From a checkpoint of a small image classifier.
Model: 15M parameters, moe soft, num experts 64, width 160.
Training: soap at rate 0.0042, 32200 steps, batches of 128, held-out accuracy 81%.
Data: trained on Sentinel-2 satellite tiles (TerraMesh), 72500 training examples, 56.8 epochs.
Rows from expert 18 of block 3, named by matrix and row number. Rows with one number belong to one neuron. Each number is 128 + 24 x the weight over its row's rms, rounded and kept within 0 to 255. All counts start at 0. Numbers have three digits each.
# up: expert up (model.blocks.3.mlp.up, 64x160x160), inputs 0-79
# down: expert down (model.blocks.3.mlp.down, 64x160x160, transposed), outputs 0-79
up.19:128152128131125128152078128045128128128130082128132057128128137128128128111120124127122130128081128128128128128126101184125127128127129129126196149128031128110100129193128129128102138115128128128128127128129097128124131128128128088181127128
down.19:128000130128128128128128128128128128082128128123128128128127128128128128144128129126132068128153128127127128128159128128128128128128128129127128128126129152128128128128128128128128128111128129127128128132173126128105128127128128122128128130
up.28:128128128128113128128128128128128128128128000131128128128128201190128169128128128128128128128128128128128128128128128128128128128128128128128128128128089128128128128128128140128128128128144128128128049128128128128128128145097000128128128128
down.28:132179130133146129126137133120089115153115126132128127164122144166135126123125124127133093133135133143126082135138118124181122124146131115135121141139136059130115140179111124127130074132126116105144122116147133130101124132126128134139126116
up.29:128136135255128127128128128128128128128130128128128128128128128128128128128128123128125129128128128128128128128128128129128128128128128140128128128130128128128127153128128191128126128128128128121128128128128128129128128119128128128128127129
down.29:048128128128129128128128128128128128120129128128128134128081128123129128128130128128239128130143128128128128128128128122128128127128126128128129128128128121128129128128000128128127127128123128128128124149128128128185120128142125128128128128
up.30:127131128245127128128128128093128128105142129127128128108128133130128130128128126128114128128190164128128128128129128128121126130127131130128128132151128128128088145129128249126093128129128129128128129128134128128128128128125128128128128130
down.30:116128109129128128129130130128128128092128135128128128128128127128169128128131119128128128129129128128128120130128128127128128127077051128127127128147127128128128149127109144128028116128128125128128128129128129128128128128128128128129146128
up.31:128128128128128128128128128128128128128128128128128128128128128128128128128128128128128128128128128128008128128128128128128128128128128128130111128128045128128128128128128128128128128128128128128128128128128128128128149128128128128128128128
down.31:128126128128128126128127113128128128130128132127128128129129129128124128129131127128121125127128131128127127128128130128127128128132125128131125128130130128129128128127128128129128127128127128126130128128128129129128128131126129128128129127
up.36:135128128128128128190128131128134083081129128128129142128145128163128125128128128128128128128128128128077128128095126128126128128122138128128066128128128128128109128217114128128127129125130128032103128128128127128127128128128128097128123128
down.36:125128128128123128137128128076128097128128128128126128129177128128128131128128126122128128128128155130128128129128123128128128127128072153149128128128016128128128128128128131128128130128158128129128126128128099127128128129123077091068149129
up.37:131144128130128128154125139116128126128165125128129128060143128128127128123014128116118179134128168136128186127128113130121125122098134140073130170128128140128125128128030128128093138127128128128118128128128118122127128120104128103128117128
down.37:128128128055128128129128133156128128126128116131099128128126126129123128128128128157128128051236128124128128128127128128128128093124139128128129128128128101131138128128128129128218128128131129128120128128166128131128104128128128128128128247
up.39:126130150128128128128128128128128060126128126128214131128128128130128127131128094093126132127128129128128255127095128128128128129128142128000126128130216129101127128127127129128128128127127128129128129128128128128128129127128127128134003129
down.39:128130127130129125126128129126128124129130128136124130126129128127135133134130128125128128130128125008132128127128168129129130127128128127125128124128000128129132127127136129128130128127127128127127129134129125127129128131128128128128130130
up.50:128128129128128126128125130126128128128128128128127129128129128128128126128127128128128128129128157130127129128128128128128128128128129129036157128126130107128123130127128127127128129128128128129128128078129127122128136254033128127128128128
down.50:124128128128128128128128136128128128128123128126128128128128128128128128128126055128128128128128000128128128128128128128128128128140128128128128128125128132127126128128128129128128130128121128040128128128128128129128128128128128150128128128
up.55:129131128129127024129128127128129128128129128128128129128128132132128130128127117127127129128127128128128129126123128131127127127128128130127127128130128130127128128128127132134127129127128129128128130128128127128128128129127128128128127128
down.55:128128128078128128128128128128128128128128128128128128128128128128128128128128128128128128128128128128128128128128128128128128128128128128128128128128065128128128128128128128128128128128128128128128128128128128128128128128128128128128128128
up.57:123124133127136124127130255108127175129124127126127143123126118125138124160131131126130119128134138255130149128128130126134129114132128125128129127126130117129130124120131127129129126129116123133128131128130130127129131132123116130128143129
down.57:123126126132222129126130128127125133138117129116130127129128124120107129161127128144124119117127139129106134131137132130129126150149091122128125127129131136127241129123114068108131131091122143133127131133127126128129127134135107126126135107
up.58:072131128128128000128127128113129128128177127149128130128127128129128129128126131128077128128128128129128128039128128138127128128127128134128128134129128165095128130128120128133123128067128167127128128127217080126079128116128130128122071128
down.58:128128128128128128128128126128128128128128128127129129255128128129128128128128128136128129255128136128128128129128068128128128128128114066127128128128128127128129128127128128128128128133128123128128128127130128128128128127127128120128128128
up.60:128128128128128128128128128128128128128128128128128128128128075128038128128128052128128128128128128128128128140128128128128128128128128128128128128128128128128128128128211128128128128000128128128128226128128128128128128128128128128128128128
down.60:128128128128128128128128128128128128000128128128128005128128128128128128128128128128128128128128128128128128128128128128128128128128128128128128128128128128128128128128128128128128128128128128128128128128128128128128128128128128128128128128
up.61:128167128128128128129125143128128128128149130128164153128128079128127128128065126128128219128128128128128136019128128147125112081121128136128128132128128188128059129128045128128128128126127131126128136128132123124128128128128128128128017128
down.61:128114128128128128128128112094128128128128128127077240128128128128128129128144128128206212128128102129118117138128125128128128128128128128065128138128128128128129128128128000163128128128128128128128128128125128190121128129164129128130128128
up.64:128128128128128128128128128128128128128128128128128128128128128128128128128128128128000128128128128128128128128128128128128128128128128128128128128128128128128128128128128128128128128128128128128128128128128128128128128128128128128128128128
down.64:128128128128000128128128128128128128128128128128128128128128128128128128128128128128128128128128128128128128128128128128128128128128128128128128128128128128128128128128128128128128128128128128128128128128128128128128128128128128128128128128
up.73:168130133114118121132127173094131111114142170140128132126143101138122154127091128121128128132128161146095126100128112131126127129120136152122128136106151137117119214128129127067115143126134141116126142119128099127112128132073100086148112137
down.73:186128113128128153189147127084130128106094120131127132196128127118138174173126133124193127131147078132146128124144128129127128107136127119101128093138098128127092156155114127133128132050158207114128128108128128128121128139139128128128128149
up.75:129131123134116129143127125127123128126140114130255128114129128128127131129113045129122128123116129128121126126126127129124127133086130198128138134128126134035128131135127128139123137131128129127131128128129127128127129121132128128129128129
down.75:128128128128137124128128130127128085128128131130128127135130128128128125127129128128098149128126127128128128128128128128128129128128129074128129128128128129128128128128126056129129132128129129128127128128126127130128130129090128127128125126
up.76:110127126121125122126123123129128166127124129139115120130127128134125143099136128123131123137165131127107132132114127128135127124128128135123000129138158126130129125117129132127137132140139127129131146069131117078118139129110118138130134141
down.76:128121078135079133130116124128123116131073152134128129113072125126123139247122124122125098143132211147099113144136127124116127140120128128080127132123117099120129142198126099149123135134134142070117122126140131130132140131118124133139128124
up.78:128128128128128128128128128128128128128128128128128128128128128128128128128128128128128128128128128128128255128128128128128128128128128128128128128128128128128128128128128128128128128128128128128128128128128128128128128128128128128128128128
down.78:128128128128128128128128128128128128130128128128128128128128128128128128128128128243128128128128255128128128128128128128128128128128127128128128128128128128128128128128128128128128128128128128128128128128128128128128128128128128128128128128
up.92:128128128128128128128128128128171128128129083128129128128128128128128252128128128128117128128128128128128128128128128128128128128128128128128128129128128129077128130128128128128128128058128128128128128128128128128128128128128128128128128128
down.92:128128128128128129128128128116128254128130122128128128132128128128128128128128128128131128128128128128128128128128059128128128128128127128128128128128128128128128128128138128126128128128128101129128128128000128128128132129128128126128128128
up.93:129128128128129128128126130127129128128128126128128128128129129128128125128126127125128128127125128127129131126127128128128128127128128128126129128133127120127128132131128127126126131127129129126127133129128128128128128127126129125127127128
down.93:128128128128128128128128128128128128128128128128128128128128127128128128128128128129129128128128128129128128128128128122128127128128129128128128128128128128128128129127128127128128128128128128127128128128128128128128128128128129128128128128
up.94:127127125255128128128128128125127127128128128128128127128129125129127129150128124128128131128127131127127126127128127127127128126128139128122136129130127128126127128129130128255132130127129104128128128127129129097127128129123128126124130128
down.94:128128128128131128105131000128129128128128128128140128128127128128116135128123128128129128116128128128113128115128162128133128199128128132153128128128047100126128129128128138132128128082128138129128128107128127128130139127157116140129041130
up.96:128128116126128128133129128124130127125130127123255143121138123129128128143127127131127141128130129129128128116126128127126127128127122129128128128127128138130128184128128128128056128129131128136096128129123130128128128128122127000129129132
down.96:127126128131114127122128129126128132157127126126128145119127128117222128125124130125118146127121130242128128112129125126107130130205137128127128137128128128124136127130126135128129127127127097120125128000135128127127132128129132137128126130
up.100:129128128128128128182128129128145126100128128128128132128137128151128126128127128128128128128128128128033128128126128128127128128126129128128093128128128128131125128183127128128128129128128128038125128128128128128128129129128128108128128128
down.100:126128128128118128135128129093128128128128128128128128129176128128128132129128128106128128128131193128128128130128118128128128121128045165129128128128017128128128128129128129128128128128187128131128127128128118128128128128126112118091153128
up.101:130119127128126129125130125134128130142129128101128136129126130128136129128129127092146124121188079127063130152128130127132129119131123121130079125082127125132136125127127087174130122129127109129165124076122126127133128137129103130132127128
down.101:128139131106106127176127127126128103129097129124133131128138099128129128144129151124128132147130139135128134119129127125133127130110168139155128130133139128117134124130105092138116131158109139118114117134128127133121128128130129138142104126
up.103:080096127066129157105129086067128127130128127127128128125082129128130128128128125128130121128171231193128131181128128124129129129129122128129119114128128076137128090125128128128130126129128102208134128128126134127128128151111121137131129129
down.103:106146114129131128126128167025128126123119124121129127131127154125164130141126125128126123124129178162104125129145129129126134129130126131105229132133126127128131126132124124138131128123128166109119131123133128128115128140040128126138134126
up.105:128136129131128128140123142126129130090133129128129135124129126137127128129121107111127134128126129135128128000124123141122107125112128128128128132130129129124125132136126128128095133125124129096124130130122110128127128124130130124127127129
down.105:081128130136134122042128128203132125126125128129098128127128127128128128135131128128127118128105049129128128128127126128129177128128130128130092124128126128128137127122127128128128134128128128131123128147150127128177128128134128128129128128
up.107:128128132128128128128128128128128128125128146128128128128128128128128128131128128128128128128128128128128126000128128128128128128128255128128135128128148128128128159128128128128113128128128232126127118128128128128128128129128128128128128128
down.107:128128128128128128128128128128128128128128048128128128128128128067128128128129128128128128128128128128128128128184104133128128128128123128128128128255128128128128128128128128128128128128128072128128128126128128128128128128128128128128128128
up.114:128128127128128128128128221127127126128128128128128128122128123128128128128128128127128123132128129128127133128128128129128128128128128128089128128128127127130127128128128128128140129128128128127121163000128126128127214128097128128126128132
down.114:131128128128128128128128128255128128128128128128128255128128128128127128128128128128130128128128128128128128128128128128128124128094128128128036128128128128128128128128128128128128128128128128128128128128128128130128128128128128128128128128
up.121:128202172164128128129126129128128128128162128128142128128130128128127128128128125128099167145128128128128169128128128128127125000125128187128129141128166128128112128128128129127128128125128128079093128128221128127128128128127127128129127128
down.121:093128133128128128128128128128128128128127128127129128128128128129128128118128125128124128128161079125128128128129127128139129128128255128128128132128128128128128128129128128128128128128124128094128128128128127255128128128128128128128114129
up.122:089127128128128127145119172114128128128130128131102139049128128149128128118065127128124128137129189225128128128126123161119122044128128128110128160093128127128111115128128161128128128124128128128127130100128113128128130128126127128086067137
down.122:181178128129128088215127127131128128128128128131127129128128128128128127128127128153128128128128128128128128128128130136128098128128127128128125114128128128128128128086128128128128128126128128001128128128125128128128128128128128128128128068
up.125:128129128128129013128128126112129000128128047128128128128130129128128255128128125127117128128128128128128128128128128128128128128128132128127128128127129128128128130128127128121127128127128128132128128129128128128128128128128128128128128128
down.125:128128128128128160128108128102128130128128096128128128143128128128128128128128128128129128128128128128128128128128116128126128128128088128128128128128128128128128127128133128128128128128128090128128128128042128128128128128128128012128128133
up.127:129132128128129128129128128127128128127143128128128128124129128128127128128002123128123182131128128131128129111128125147127126128121128136000174139128135132124127130129113128129119139127128136128126128128128125126128123128128128127128113128
down.127:128128128128128128128128128128128128128128128126128130129128128145072128128128128143198130128128129129128060127128128170115128128128117128128128128128128128128129128000128075128128128129134128111128128128128126128128223128128165128128130128
up.128:128129128128124128128127127127128128128131128128128128127128128129128129128128126127127128128128142128128129129128127129127128128126128129128129129128125255127128128133124128128128130125128128125128128118128128131127128124127128127128128128
down.128:128128128128126134128128128128128128128128128128128128116052128128128128128128128129128125098128129128129128128128128128128128128128128128128128128129128128128255128127128128128128127129026128128128128128128128129128128128143128128128176128
up.135:128128128128128128128128128128128081128128128128128128128128128128128128128128128128128128128128128128129128128128128128128128129128128128128128128128128128128128128128128128128128128128128128128128128128128128128128128128128255128128128128
down.135:128128128128128128128128058104128128107128128128128128128128024128128128128128128128128128128128128128128128121128128128128128128143128128128128128128128128128128128128128128128128128128128128128128128128128128128128128128128128105128128128
up.137:128127132093127128128127128128127138127128127128165085128128127129127185128128128128098128131127128128128086035127128128127127128127129128128082128128130171121128128128128128155121128127128158128128155128139079081128099127096128128128117118
down.137:128128128129128128128183127128128051128128128128127129099128131128127128141128126128110129127128128155127121128128128143127128128128128128088135129128128127128128138128093054128127127144128126128128128001128128137129128127128128128130129127
up.138:122136158129129071129131144128183124113130073129126138127136126132128124121120128127128127135129069127129172133128128129124127086130128128129121128130131126116126128129122131128129128124120130116128128129156127129126133131224128127127128106
down.138:127112129129130126128125128128128069125069126170129128128128158128127128130215128128128138127128146128126128128119128128129147128057128127128166127131128103125114151127128049128128125127116159130124128166068128129157128058128125129136128126
up.143:128128128128124128128127128128128128128128128128128128128128128128128130000128125128128128128128128128128128128128128128128128128128128128128128128128124128128128128128127128129128130128127128128128128128128128128128128128128255128125128128
down.143:128128128128128128128128128114128128128128128128128128128128130128128128128135129129128128128128128128128128128128128138128128128128128189128128128128128128128128128128128128128128128128128128128128128000129128128134128128128128128128128128