python train.py --arch="vit" --model="image classifier" --dataset="Sentinel-2 satellite tiles (TerraMesh)" --train_examples=72500 --image_size=64 --crop_scale_min=1 --horizontal_flip=true --targets=["main land cover"] --num_classes=9 --norm="layernorm" --norm_position="pre" --activation="squared_relu" --mlp_ratio=4 --head_dim=32 --fused_qkv=false --bias="none" --qk_norm=false --layer_scale_init=1.0 --parallel_block=false --inner_norm=false --moe="soft" --drop_path=0.15 --num_experts=64 --moe_every=2 --expert_mlp_ratio=1 --slots_per_expert=1 --shared_expert=false --patch_size=[4, 4] --conv_stem=true --layers=8 --width=160 --positions="learned" --pooling="mean" --label_smoothing=0.1 --loss="cross_entropy" --residual_init="scaled_by_depth" --optimizer="soap" --beta2=0.999 --lr=0.0042 --beta1=0.95 --shampoo_beta=0.999 --eps=1e-08 --precondition_frequency=16 --max_precond_dim=1024 --one_sided=true --adamw_lr_other_params=0.0011 --grad_clip=3.0 --l1_shrink=0.03 --ema_decay=0.995 --steps=32200 --batch_size=128 --epochs=56.8 --lr_schedule="cosine" --final_lr_fraction=0.05 --warmup_steps=640 --weight_decay=0.03 --adamw_weight_decay_other_params=0
Rows from block 5 of a small image classifier, named by matrix and row number. Rows with one number within an expert belong to one neuron, the router's apart. Each number is 128 + 24 x the weight over its row's rms, rounded and kept within 0 to 255. All counts start at 0. Numbers have three digits each. After the name is the row's rms in percent of the matrix's.
Before each expert's rows are labels from the 100 images, of 14976, where the router gives the expert most weight on average: "colour at peak" is the nearest of a few named colours to the mean colour under the peak. Only what is clearly more common there than usual is listed. The data: Sentinel-2 satellite tiles (TerraMesh).
# router: slot weights (model.blocks.5.mlp.router.weight, 64x160, trained with AdamW), inputs 0-159
# up: expert up (model.blocks.5.mlp.up, 64x160x160), inputs 0-159
# down: expert down (model.blocks.5.mlp.down, 64x160x160, transposed), outputs 0-159

# expert 22
colour at peak: pink
router.22 085:127108125133154116141128153113121150111149187154104159108095105126118112143131126113127130130155100124065136155136120137140103095103155140145114122098159153165130117127142165126113139102127120137129144122137107116132086154130127128149081151129146133138070096168112127115128088118141132119179116178197121089108132121143122050101139158158184114141171108125109144085142122092137094159090113118127150116130102119154142146122118078122128161132085115117116126172132110142129123145138167
up.0 091:125100131105132173114153157168146153103139084160096150130105105105095095107113151105115149141125119144106164117161136128123103150169157156127100105164152152105094151091104136115108134163135150126106107107120103134146151152169102157151169109151109148118133136107093109146125112142111147172099113099084107088086113142150106168143106154163122106133104169145168151110175150109135099131133136129121116101104086113151125140138102130147103131155094137152121115159149086105154169105150130
down.0 089:160109176120105161103106130104150133157161081128123161155132159109130087106157111130101135139154148100128151148145082094112083149140087155107109156136113106156090149124138152104113109132107104098101106100129151110141147106115135156129113153137151108149151106118141093175114141085107154105104100160168104115155150080116150093154147110148104150158108118120139164108136159100129139104132113168122106106108144153130105101129082149102103167153151101099129147149087100105109120134150126
up.1 101:150148122141149109087090155162145095148099141114141090164139125140094106121111112090150121138087098107112145129120131130147088099165125120164162149124120115135163164144145162105111166151116143109091139148120114154088116122155159114112165136132135153138140105088089164104140094104113150125125103096095146095163134125150091161166095109102151150092124113101154163138108130142116096118134152164131137107105167092117132156098146109156102169114125119166090108088121116169108137150118138
down.1 093:171121107154139115096107120114110139130133176095136149141144117113110127142142119171148087157130103119112139167138158085115172149148116113113081096138151082134158153110118099172134104083087114131106113116092127100111113141110139171114117114119165085113116130133159165141162087137114174149172089110149170121115090111101115168158141115175108119108143101129161129095100134141115159109142114134123088169141145141140118155161129117147084143169110128120144121135110161139140137130127143
up.2 091:143156101093145150149147126166085105106114137131130110111127109114109110088104085122117119106143147150152150111117173141110091114137102140097151149108135145147153114161105160148109098151109104156122131148131158165117107158097110121136089109147143134081105129137147159147147146132160098145114148089084136120122170081141161151106080108092099151151110175127170159136131133110143139115114105080154090109112140086104148107106154131148108110147111098106136149087106151104109089103120149
down.2 091:102112104116126175104170103135145148094107150101100110109103154174089122174131133148119155096098149152103146144123092150147105147137111145174138169106153143136146136111124117102104158091152105108129115138100105084105105145141096107114151129139110136118116134087088087121110109107142084152149142104089151087110168114120153170141128102138087115151144142111129148106170085141100149139095109154093162141142101161141151136168108119140153109154121128118157113153153094114121137103109141
up.3 088:147145083150107147126103101158165137169104112166098104154140147147097107141150148099105154149105099114107107118108150117106103113156114158148138110139106151103134157077121157101149163117150110178128148143106149150101110118145145106166106149107162109141149148099104148105104140110103149108146136138081150103166102144162100118150101105154089150148148174108166115103155133150111092155151104114154118158148104089110105145153145160105149151108146139147098108096149123153139163112119105
down.3 091:150104104114174150105136148104150151108152105111089149152141102106154152160129107174104085106088148101081166153103104151131148145110104144103113152109107109175097153151147097111119105104105105107151109151106150099151152106102113146127140152149148080107151108109151116131115080089109135106130111151161118110145105148144160172148134148149103148104154113146155106102154152151153153104111105105155086115105140153152110105127108150101121151137142151151151149118084151103107156115117110

# expert 51
colour at peak: brown
router.51 106:113119103110144119080106122141109125114126130164113130107133112117082106148124118109146128116106111128109115114121180131146087078086119099126167095107130117129138116129137113120104103063125127125123125118157119108116110132094132126100084127144135127135105105127094130117122111126168133124107126173219144095106129087155133100080132127112144104088174192123109092104187079118111141137140106112140141118136124128116143131106123086119097108105114137133058121142132135115130086124115140
up.0 103:094141128150101156163127142095141095144111148156141094153125146097160153111103118093150107126098131116136151162132094106114159103143130120156093113122152139100094109105110145136157152104113146106157137154102098154161104154137151119131144102155150139149153151159105155103141094152095103161144106094095139151105118159109118110151146116154111162162096097155104156108097114101152105094098142107162156112140107094163137162162106162142133155118108096094156155100101163158134094148155149
down.0 101:162112111146091102161170147097114119136114111105150143086110107122121144101138137121099146137115148093144113115115170111131170120151146154147107137112145125159086113159130124114133123116155117113117116097096158125172139099172144134117145172143109154112143149086093113118107099145113127129148168153093102152137114142112131084136113139164097169100098089111085117092156160137162098146120160162103142144106117085121114085106086115115150125092146126143114108098162099110086165115132159
up.1 097:095157118097145125151150115095122094164147162139121095126097134125102120127125094093156094163103106103115129159161118129141096148093097119124114158135113107101161094092105154159107140106112158109154123149098164097107093140120150161164153095152144102126129108161139164137094094095162150118097163108126149104102103099100157093126156105107161094160122111096130154094142094155125163102123146158098093158116146140135152122124157144156099113095100110118122119126093112129146096105140131
down.1 107:142132108132096168124126121132103140121131124107151093119122135095161124120087154091093157151157159152093129137128164152100134102124148164141156167147090141090090094156135133114164121143107118090160151111110102106108151118147102166133129094155153131098142112096122107109112138161100149089100123166091142101102099144144109125155130114100151107134092090099137099158129143144132094160143111150103151149100102103132104087165090146106121151155127101145138094119086166159153163142118114
up.2 090:149108096152103148124155161118149150167155102103160108148165152152165152102105151109106107142115154103163151164108088107147112152102113102143091167113153105127143154145123166105151150150148150103134104152091104160150108149138104154149108149158107102104139153089168116106147088139103108155150106096089106126129142108105149089151119152151106148146095091106113159150089148154107140157101164117115139147150150100149101126130153157107127105104137106095139152105114142152107130110104103
down.2 106:103155118125100101103102102152105152146101109100156152089102171154103102142166102159086156151155109155152115149155145155147103155169088157103103158150152155141155148122141093101152107102152142104101155138139112100154151137142152148152117171103148104152103152106104153110105153102125133107096155155155137150117100145101102157157115153104139101146154145124122149106147091150104108150106101103145155163118153154113091103156126100153108134144150148139102131149151101088136118107102145
up.3 094:147106123163101163163156117134145149102142141103145103141139144157155147141113155090107091135157116102103145165115128103112102131093146109145094158116155115112091160105096151099141164133155140102112149146114142166163140140097111092115144159092117092119149129162166153106100142143090137164127096122119118164160121100140115108161138156163099149107094092146130138099136154111166100144146165126158146110144114138108092165162135166112154150131102090103166164103115135160134155120116148
down.3 082:152143141113103148177111082113142144111151110121138102136142110115143114112166088080165080143111116116173143111106079123142179144149114124109118130144113121143106143181114111145148112085113114143140136143110110116078147140142113116113125110145077139143145109176110143144141166112150139095143077135116178139145115109144147177111143114110143165178132082138118113124113112144112082111139115111086118111112111117141111139163098127107154146110114136114140114143161173145143179086144142

# expert 27
colour at peak: white; pink
router.27 098:100084136156158116122133167150097132101122148177098158081128108143124100123124148112120144099127110122108125139104139131132093140136141137112097112087146147121147092104133162135113112131148138122117121107154139100141093154125111119132100104143122114146102118125112127101127091136140154146143110149182126093086105121179107062142134167144173118139159185118107131071136115094117120166093129143137125109123099117161132173107132100086135175129106101125127107175135088149117105156118173
up.0 102:106150107146109151116150105114100149157127105157158093150142148150143151155142153098102108098107155103153144111156167155105106126148159099149147131116118149097089157149147107099098166155101112109155100147159156151097103108149151098159156097103120110142151160158129150102114101135120104110155159112094144162149097110132143144158127139100162150158101116105124110142141111101159104157154165136156146147148145121110098155098129157099113158168125096165109103147156165160096105102111110
down.0 108:159149128113149158147142088088145138147108138109162116147160150143114131132138107166149103106130099145137102102099096106123108113127091102148153110139127149137143103158159102158140111107155140147134142091096164134108090156131151093125146158098101135152156157089139164090109106100153088162145105147155154134099112154138114147162098099106099157098152090145114148158110097094159160095152155125150095103159127105102145154126159105155110152135152112098161158097134146153155103101141129
up.1 100:112164096159101122169100139127137147104121142097154158104148120113164119130102136154141105147159150152114124119093125156111097110103092093118168162101132109158104090160106121163112152099125141114158142139122149115135111104162154156154155145101152089149112159139144088146154091100169138135163124143168120123134158091092102129087107138122164109148095168152165139140125147120116115102114158155103147159152153092115127096125108139154159097099159140100156115104100121101156143114154100
down.1 091:132102139150107119161156159092112149135144109087105096139123146096164108113149141130086170151115108086147141142094157118118168146147089152148091158111159108106149145165152144115135143131115126094116140104145142122127114146113162146086143112143140115103159123088152096109113079172168125147100101123088102109149138097154083085155143138142144139100093093110150119079150175134118114112149125103117116102109110127112142090141125137142132157105153117146115155084155130095103171132136138
up.2 105:130154131119160112161161124093139128136095131098162157158099116156153132155128158151123103141099161161128133108128112133093093102103134152117163163141156143156094129158131099097096099098142166119113142148155096114159095137103123099104098094150113161117115138101164103112138155150106102161115100158096111165111152102120113160111145147131090111111097129161153099153138132131162132099148156131161141162120140100108109097151098156158146145111099098094141103162143166141095122166160119
down.2 118:096134123122154096160159096136160146160160099098135154160098110160159114124160143140096159158142143097123160160145092163144158152095124128131096160138119125109094137160143160160160160134160155097148113159132144160149145143118101097118096139144139124129139102099131097118096098141096146110138096140096144097096128147117130096146137140145103158160098100096160146097149137159096143128160096106157096125124121097134101159133097160094161161123110096138145092128159160113114154105137144
up.3 117:100146157098138099160103118096110145099149095129159119163136099156110119112099144141108105136147160158106112127159106158150095115097158157098103162137104123134105106125098103108106109104102158158161098100150106099143103106155099143136106121158150107117098098154157106153141109146098147157099158099118098161151156117152120148157102159098147114151108155158100109124155140153158158110159106160149132150144147109158137105099155160147098159157099152097154131159107161129113131107158158
down.3 122:122154160157097097157096102120152145141148146110156101100151100159158118115136137143118159159130153146157150159159097094145159159163127098099094159097097097106155159151113159159158108145158109099131120097106141136094147159156138146109100139140102143127151150124098102109097109121097107094111097114142151101156120126118113097126106136138106149158098100097158105108097103153155147159156117159109096138099117097133097156098159159117159113155158097126149153160119119111112161107151128

# expert 19
colour at peak: pink
router.19 099:114080141157152150130147144133115149122143183173112154081092124140112129153133133135149135115151108128077136152125139128154093106088152124134121122107160157138144114118144165108130145091119126118136110087137105127125080156130144131122114134131136118152099100151103132079120074122132132120157112171181126102111134117157137058101148153144165106141162139124136143080148136101130107152103120135131128106147076122159135166120127080113132167110102127104096125160141100141140104175106166
up.0 098:159149132116121118098101101121145144140149109157112092133141143161095142134111116144151099136116144154105150103109089140154098096104115153145133078115137106147074144116142093169142124161146172095128142103112144092120113181156105102117120131145103154109130148161131149141103128084146111135137160161090139157099112157143107101124113114154131181150142180139144117150153159108127109093128145115158111148146139107118147116097083131109090138116152157074126108094104156178153108098127148
down.0 097:142109147105134161138146130155151132145132104140130138149103158146112157124140099084140137148110105142146086089146127109111121147108105138111160157108112106118147151167173153079126152147143130133153106141158112155160102107107113177084107118132141139124112142138162078150109137141077141140108093174096109154120099148110155108182174145129150108104155110141129107113151099106132099158109148097095174145103141133109106175141177114142153096148118100140169113123111110152104094119140140
up.1 080:100151107144105150106105142155139154107108114108112148112115195152148142151110150139106141069106147149108111106135130152161108143143109141124144138106109147106094092098078072133108107105141136150137140111090105103105110107099111123103143119148110158110118107165131147138150162139147102101151104098156152120118150136104107135123107105144093112149103115149139079155119067126098146146114119142149077102116104124144116113107145147152165107148110162153103066143106160147111114141080150
down.1 088:109140120140108101116118085145147108153155108130125145069106150081117147112142169101110144116111107070118149105149118108106086106155107112119113107107107114163107138110116128150155106099152150109112108087149150113103107102111117108140151106150112106146108070123094158107108144153154107107149107134119145155117147121184104114087113116148090135156074178107087110144127105144124128150125188148127151141119106135100105165147149091106136111117158109146139113141122160104146134136174148
up.2 100:156118173150104149123104104100151151104107105107150124153150114149145153111105143143106149151109098093104124112081090150110152111141106108151146106103106076103102154151151110102098152110153153117149153142106138116099143106097115105107109137120151107101151153127182150146114107145105110154149150088122152156156146106110104147156113140109094104150148156154114091147161152137157105145153165144151148099152151107144104146141149080149152157099151157143110108139157157101085091138160103
down.2 108:115107145111105130111107148104096131106146108137105149083083149158108145086107106157128154118151104103105148177103111110150155135148149082107162156172119096079148147109172153085134151104108118105097106142150149096158107146106170142149148150105114108106148112144107097107107142105119166111138149149142107149150105112138109167150147147149143109148146092153165107107110150107149132107145110122104145111110108145151108147151146158136151172108122104148112151174106169105108160148107105
up.3 102:147079106150151110163111107093152150106169154144112094154148106148105155145107148140138148153150108107145105116139089148100092112110110150146139118138168150111090156146148109168104098151131153103151151109148148125104108123097107140089103165147128110107147117164085114114153150107099138156144150113104109158150148105151112151110104150114113104154144164105118153152163152153156100102151103111110144149149152106140118106102173164081113103133150149095150105100109169107103147105153104
down.3 100:140106147112113141118098138102146149102100115122106104150109098124107105161103105100104140151156158095153148148125152155152133103146149153113120151107152108142139143110150148104103156128079102095099079108088148112155109161109094133150089112136152161103139111092112100107112144133114101101101160158139106152153131111175109164162147166141113106081143138081134122109168152105082109115114111162144156112154106148154126106152127106107146101111155113145076135105095148102124095147107118

# expert 61
colour at peak: orange; pink
router.61 082:174127104144176150157143136122125147106134162118114162153097156158136114178096094119136141134154070100122150172136091172138106132090130161133152128148132149135102139108093154118132132133135139126133150169128143137177101162151138130127105141121139119128117099168140121128102088121124127134129128145147125140137148129129170088130177136150163137157173060119092131165110126128149126121149141088098142122136140143128142139140103081113090130156051127115140128150133127161133078133153140
up.10 108:104098158139098103125128157130159148128157146124099099106130097157099115101158158102097146156097098098098096159134142156117105115145157143117158154103144159115102114157122156133108112099160133099102159098155098097115159159105160159142096120154099136159156142118126149118097100157157157100097099098110115133109099135125118143157158114101103112147100156139151157157141159121121106151108133137102160160119097157134112096097098159156160121097157146147159139129155157123160159098099099
down.10 117:158114159099102098151160150099159116097159098102103143159158143157152156134125105115099154116097117106158141135096100122160120118098111154124112159147105096096099158160097146158155139158139114102158099102098145143097159106098120101116156143124149097134159159157097157145159097112147159097096135120105151097119127113157137154124159139131097130112099120152158097146104146160096145109159159129158099103109159097135097100097159126121097157116097135123144159099144145097103143153147115
up.11 099:163105150157096113112113144152152143129123154161137109150094157151152096094131147123099095159094095148131133159119157108124101110154127161151162107155153150123139156150141124094163120112105123157120154109093125162102140126148146112110154153154103151133156114112095162152155131109125158095102104159155097156161135118102101162123147130161093097102152095108147154162157155148110119162093097160161154125128151162156144107157109113105133123106117162145097119101150159158159161103101099
down.11 096:149119107121159093156163115101139155146091144102146118141133122142151142146159129119131166150104113165134124154144108144157091149157105157151107089114160133147160157156156149157140120119162140119097131093112109154094121125163155094107121101121110154114120147165167146151118166099096155095111154092092116101156144164124151090136116102153097158145109125106093159154155111155089148090097160157127125153130124126110145125159119156162142165142140090098142125161098094108096157117145110
up.12 089:106103136149103161090129154140142147150161122124102091138135137164095132102160126131109117155109137127122115125105108124143116104131113125163160147140110163109151144158160156134161099091117110113089155116165103147095154116091137091111110117135134112148099117117110166107112090156152151129163104103157155129132124127167090164126151152116091096123121154101165140091122126154091093165112092167089150162148127099125114166143151164116167163107166154166091093120147116128113148110101118
down.12 079:121147125148128131096152106083146147151148112089097116150104154090115150137140122137119108091139143130134131131104093167150089150147100098145112156114141113145150129121106137141100161171153149140126115103108141119109152095110117134115148137106154167138143119172090175151111098135159109136125153094147113091141112143144152158102149150153082112141099090123082165136167163153110117146169088147091168121144107143107119089168141141174141129123118167117091151155129136156101085154147126
up.13 104:131096095140097151105139137152160105101121096125107097104151120119158141098095159125096101158153121146097123159095154102160155133111147124143137135096161136161108143126096097096122143097096095102098160098098158097129160117099096100150096122114097152131095119112160161097151116159107098131140096132115095147135096102161141097107160125161120098142099134158107132098130157098149150120159120159147140109161097158153111160097116156125158113099156114123146152095159105126149116095139161
down.13 104:161114150148136160097156099154138111098097114141144144108162121163105148159158145146120114144128095128149138113157109094109107119096142161092098163101146108111151104113158093143161104140163147101160106098124118102153098147093156149142107101113107094148093102133099163135163131145164107152126098157096152140153163150150128134156100151109153131153162096118117100131160102108116107160138133093161120143142123133135102163115104158164154159145093162127094160096154155106135156111105150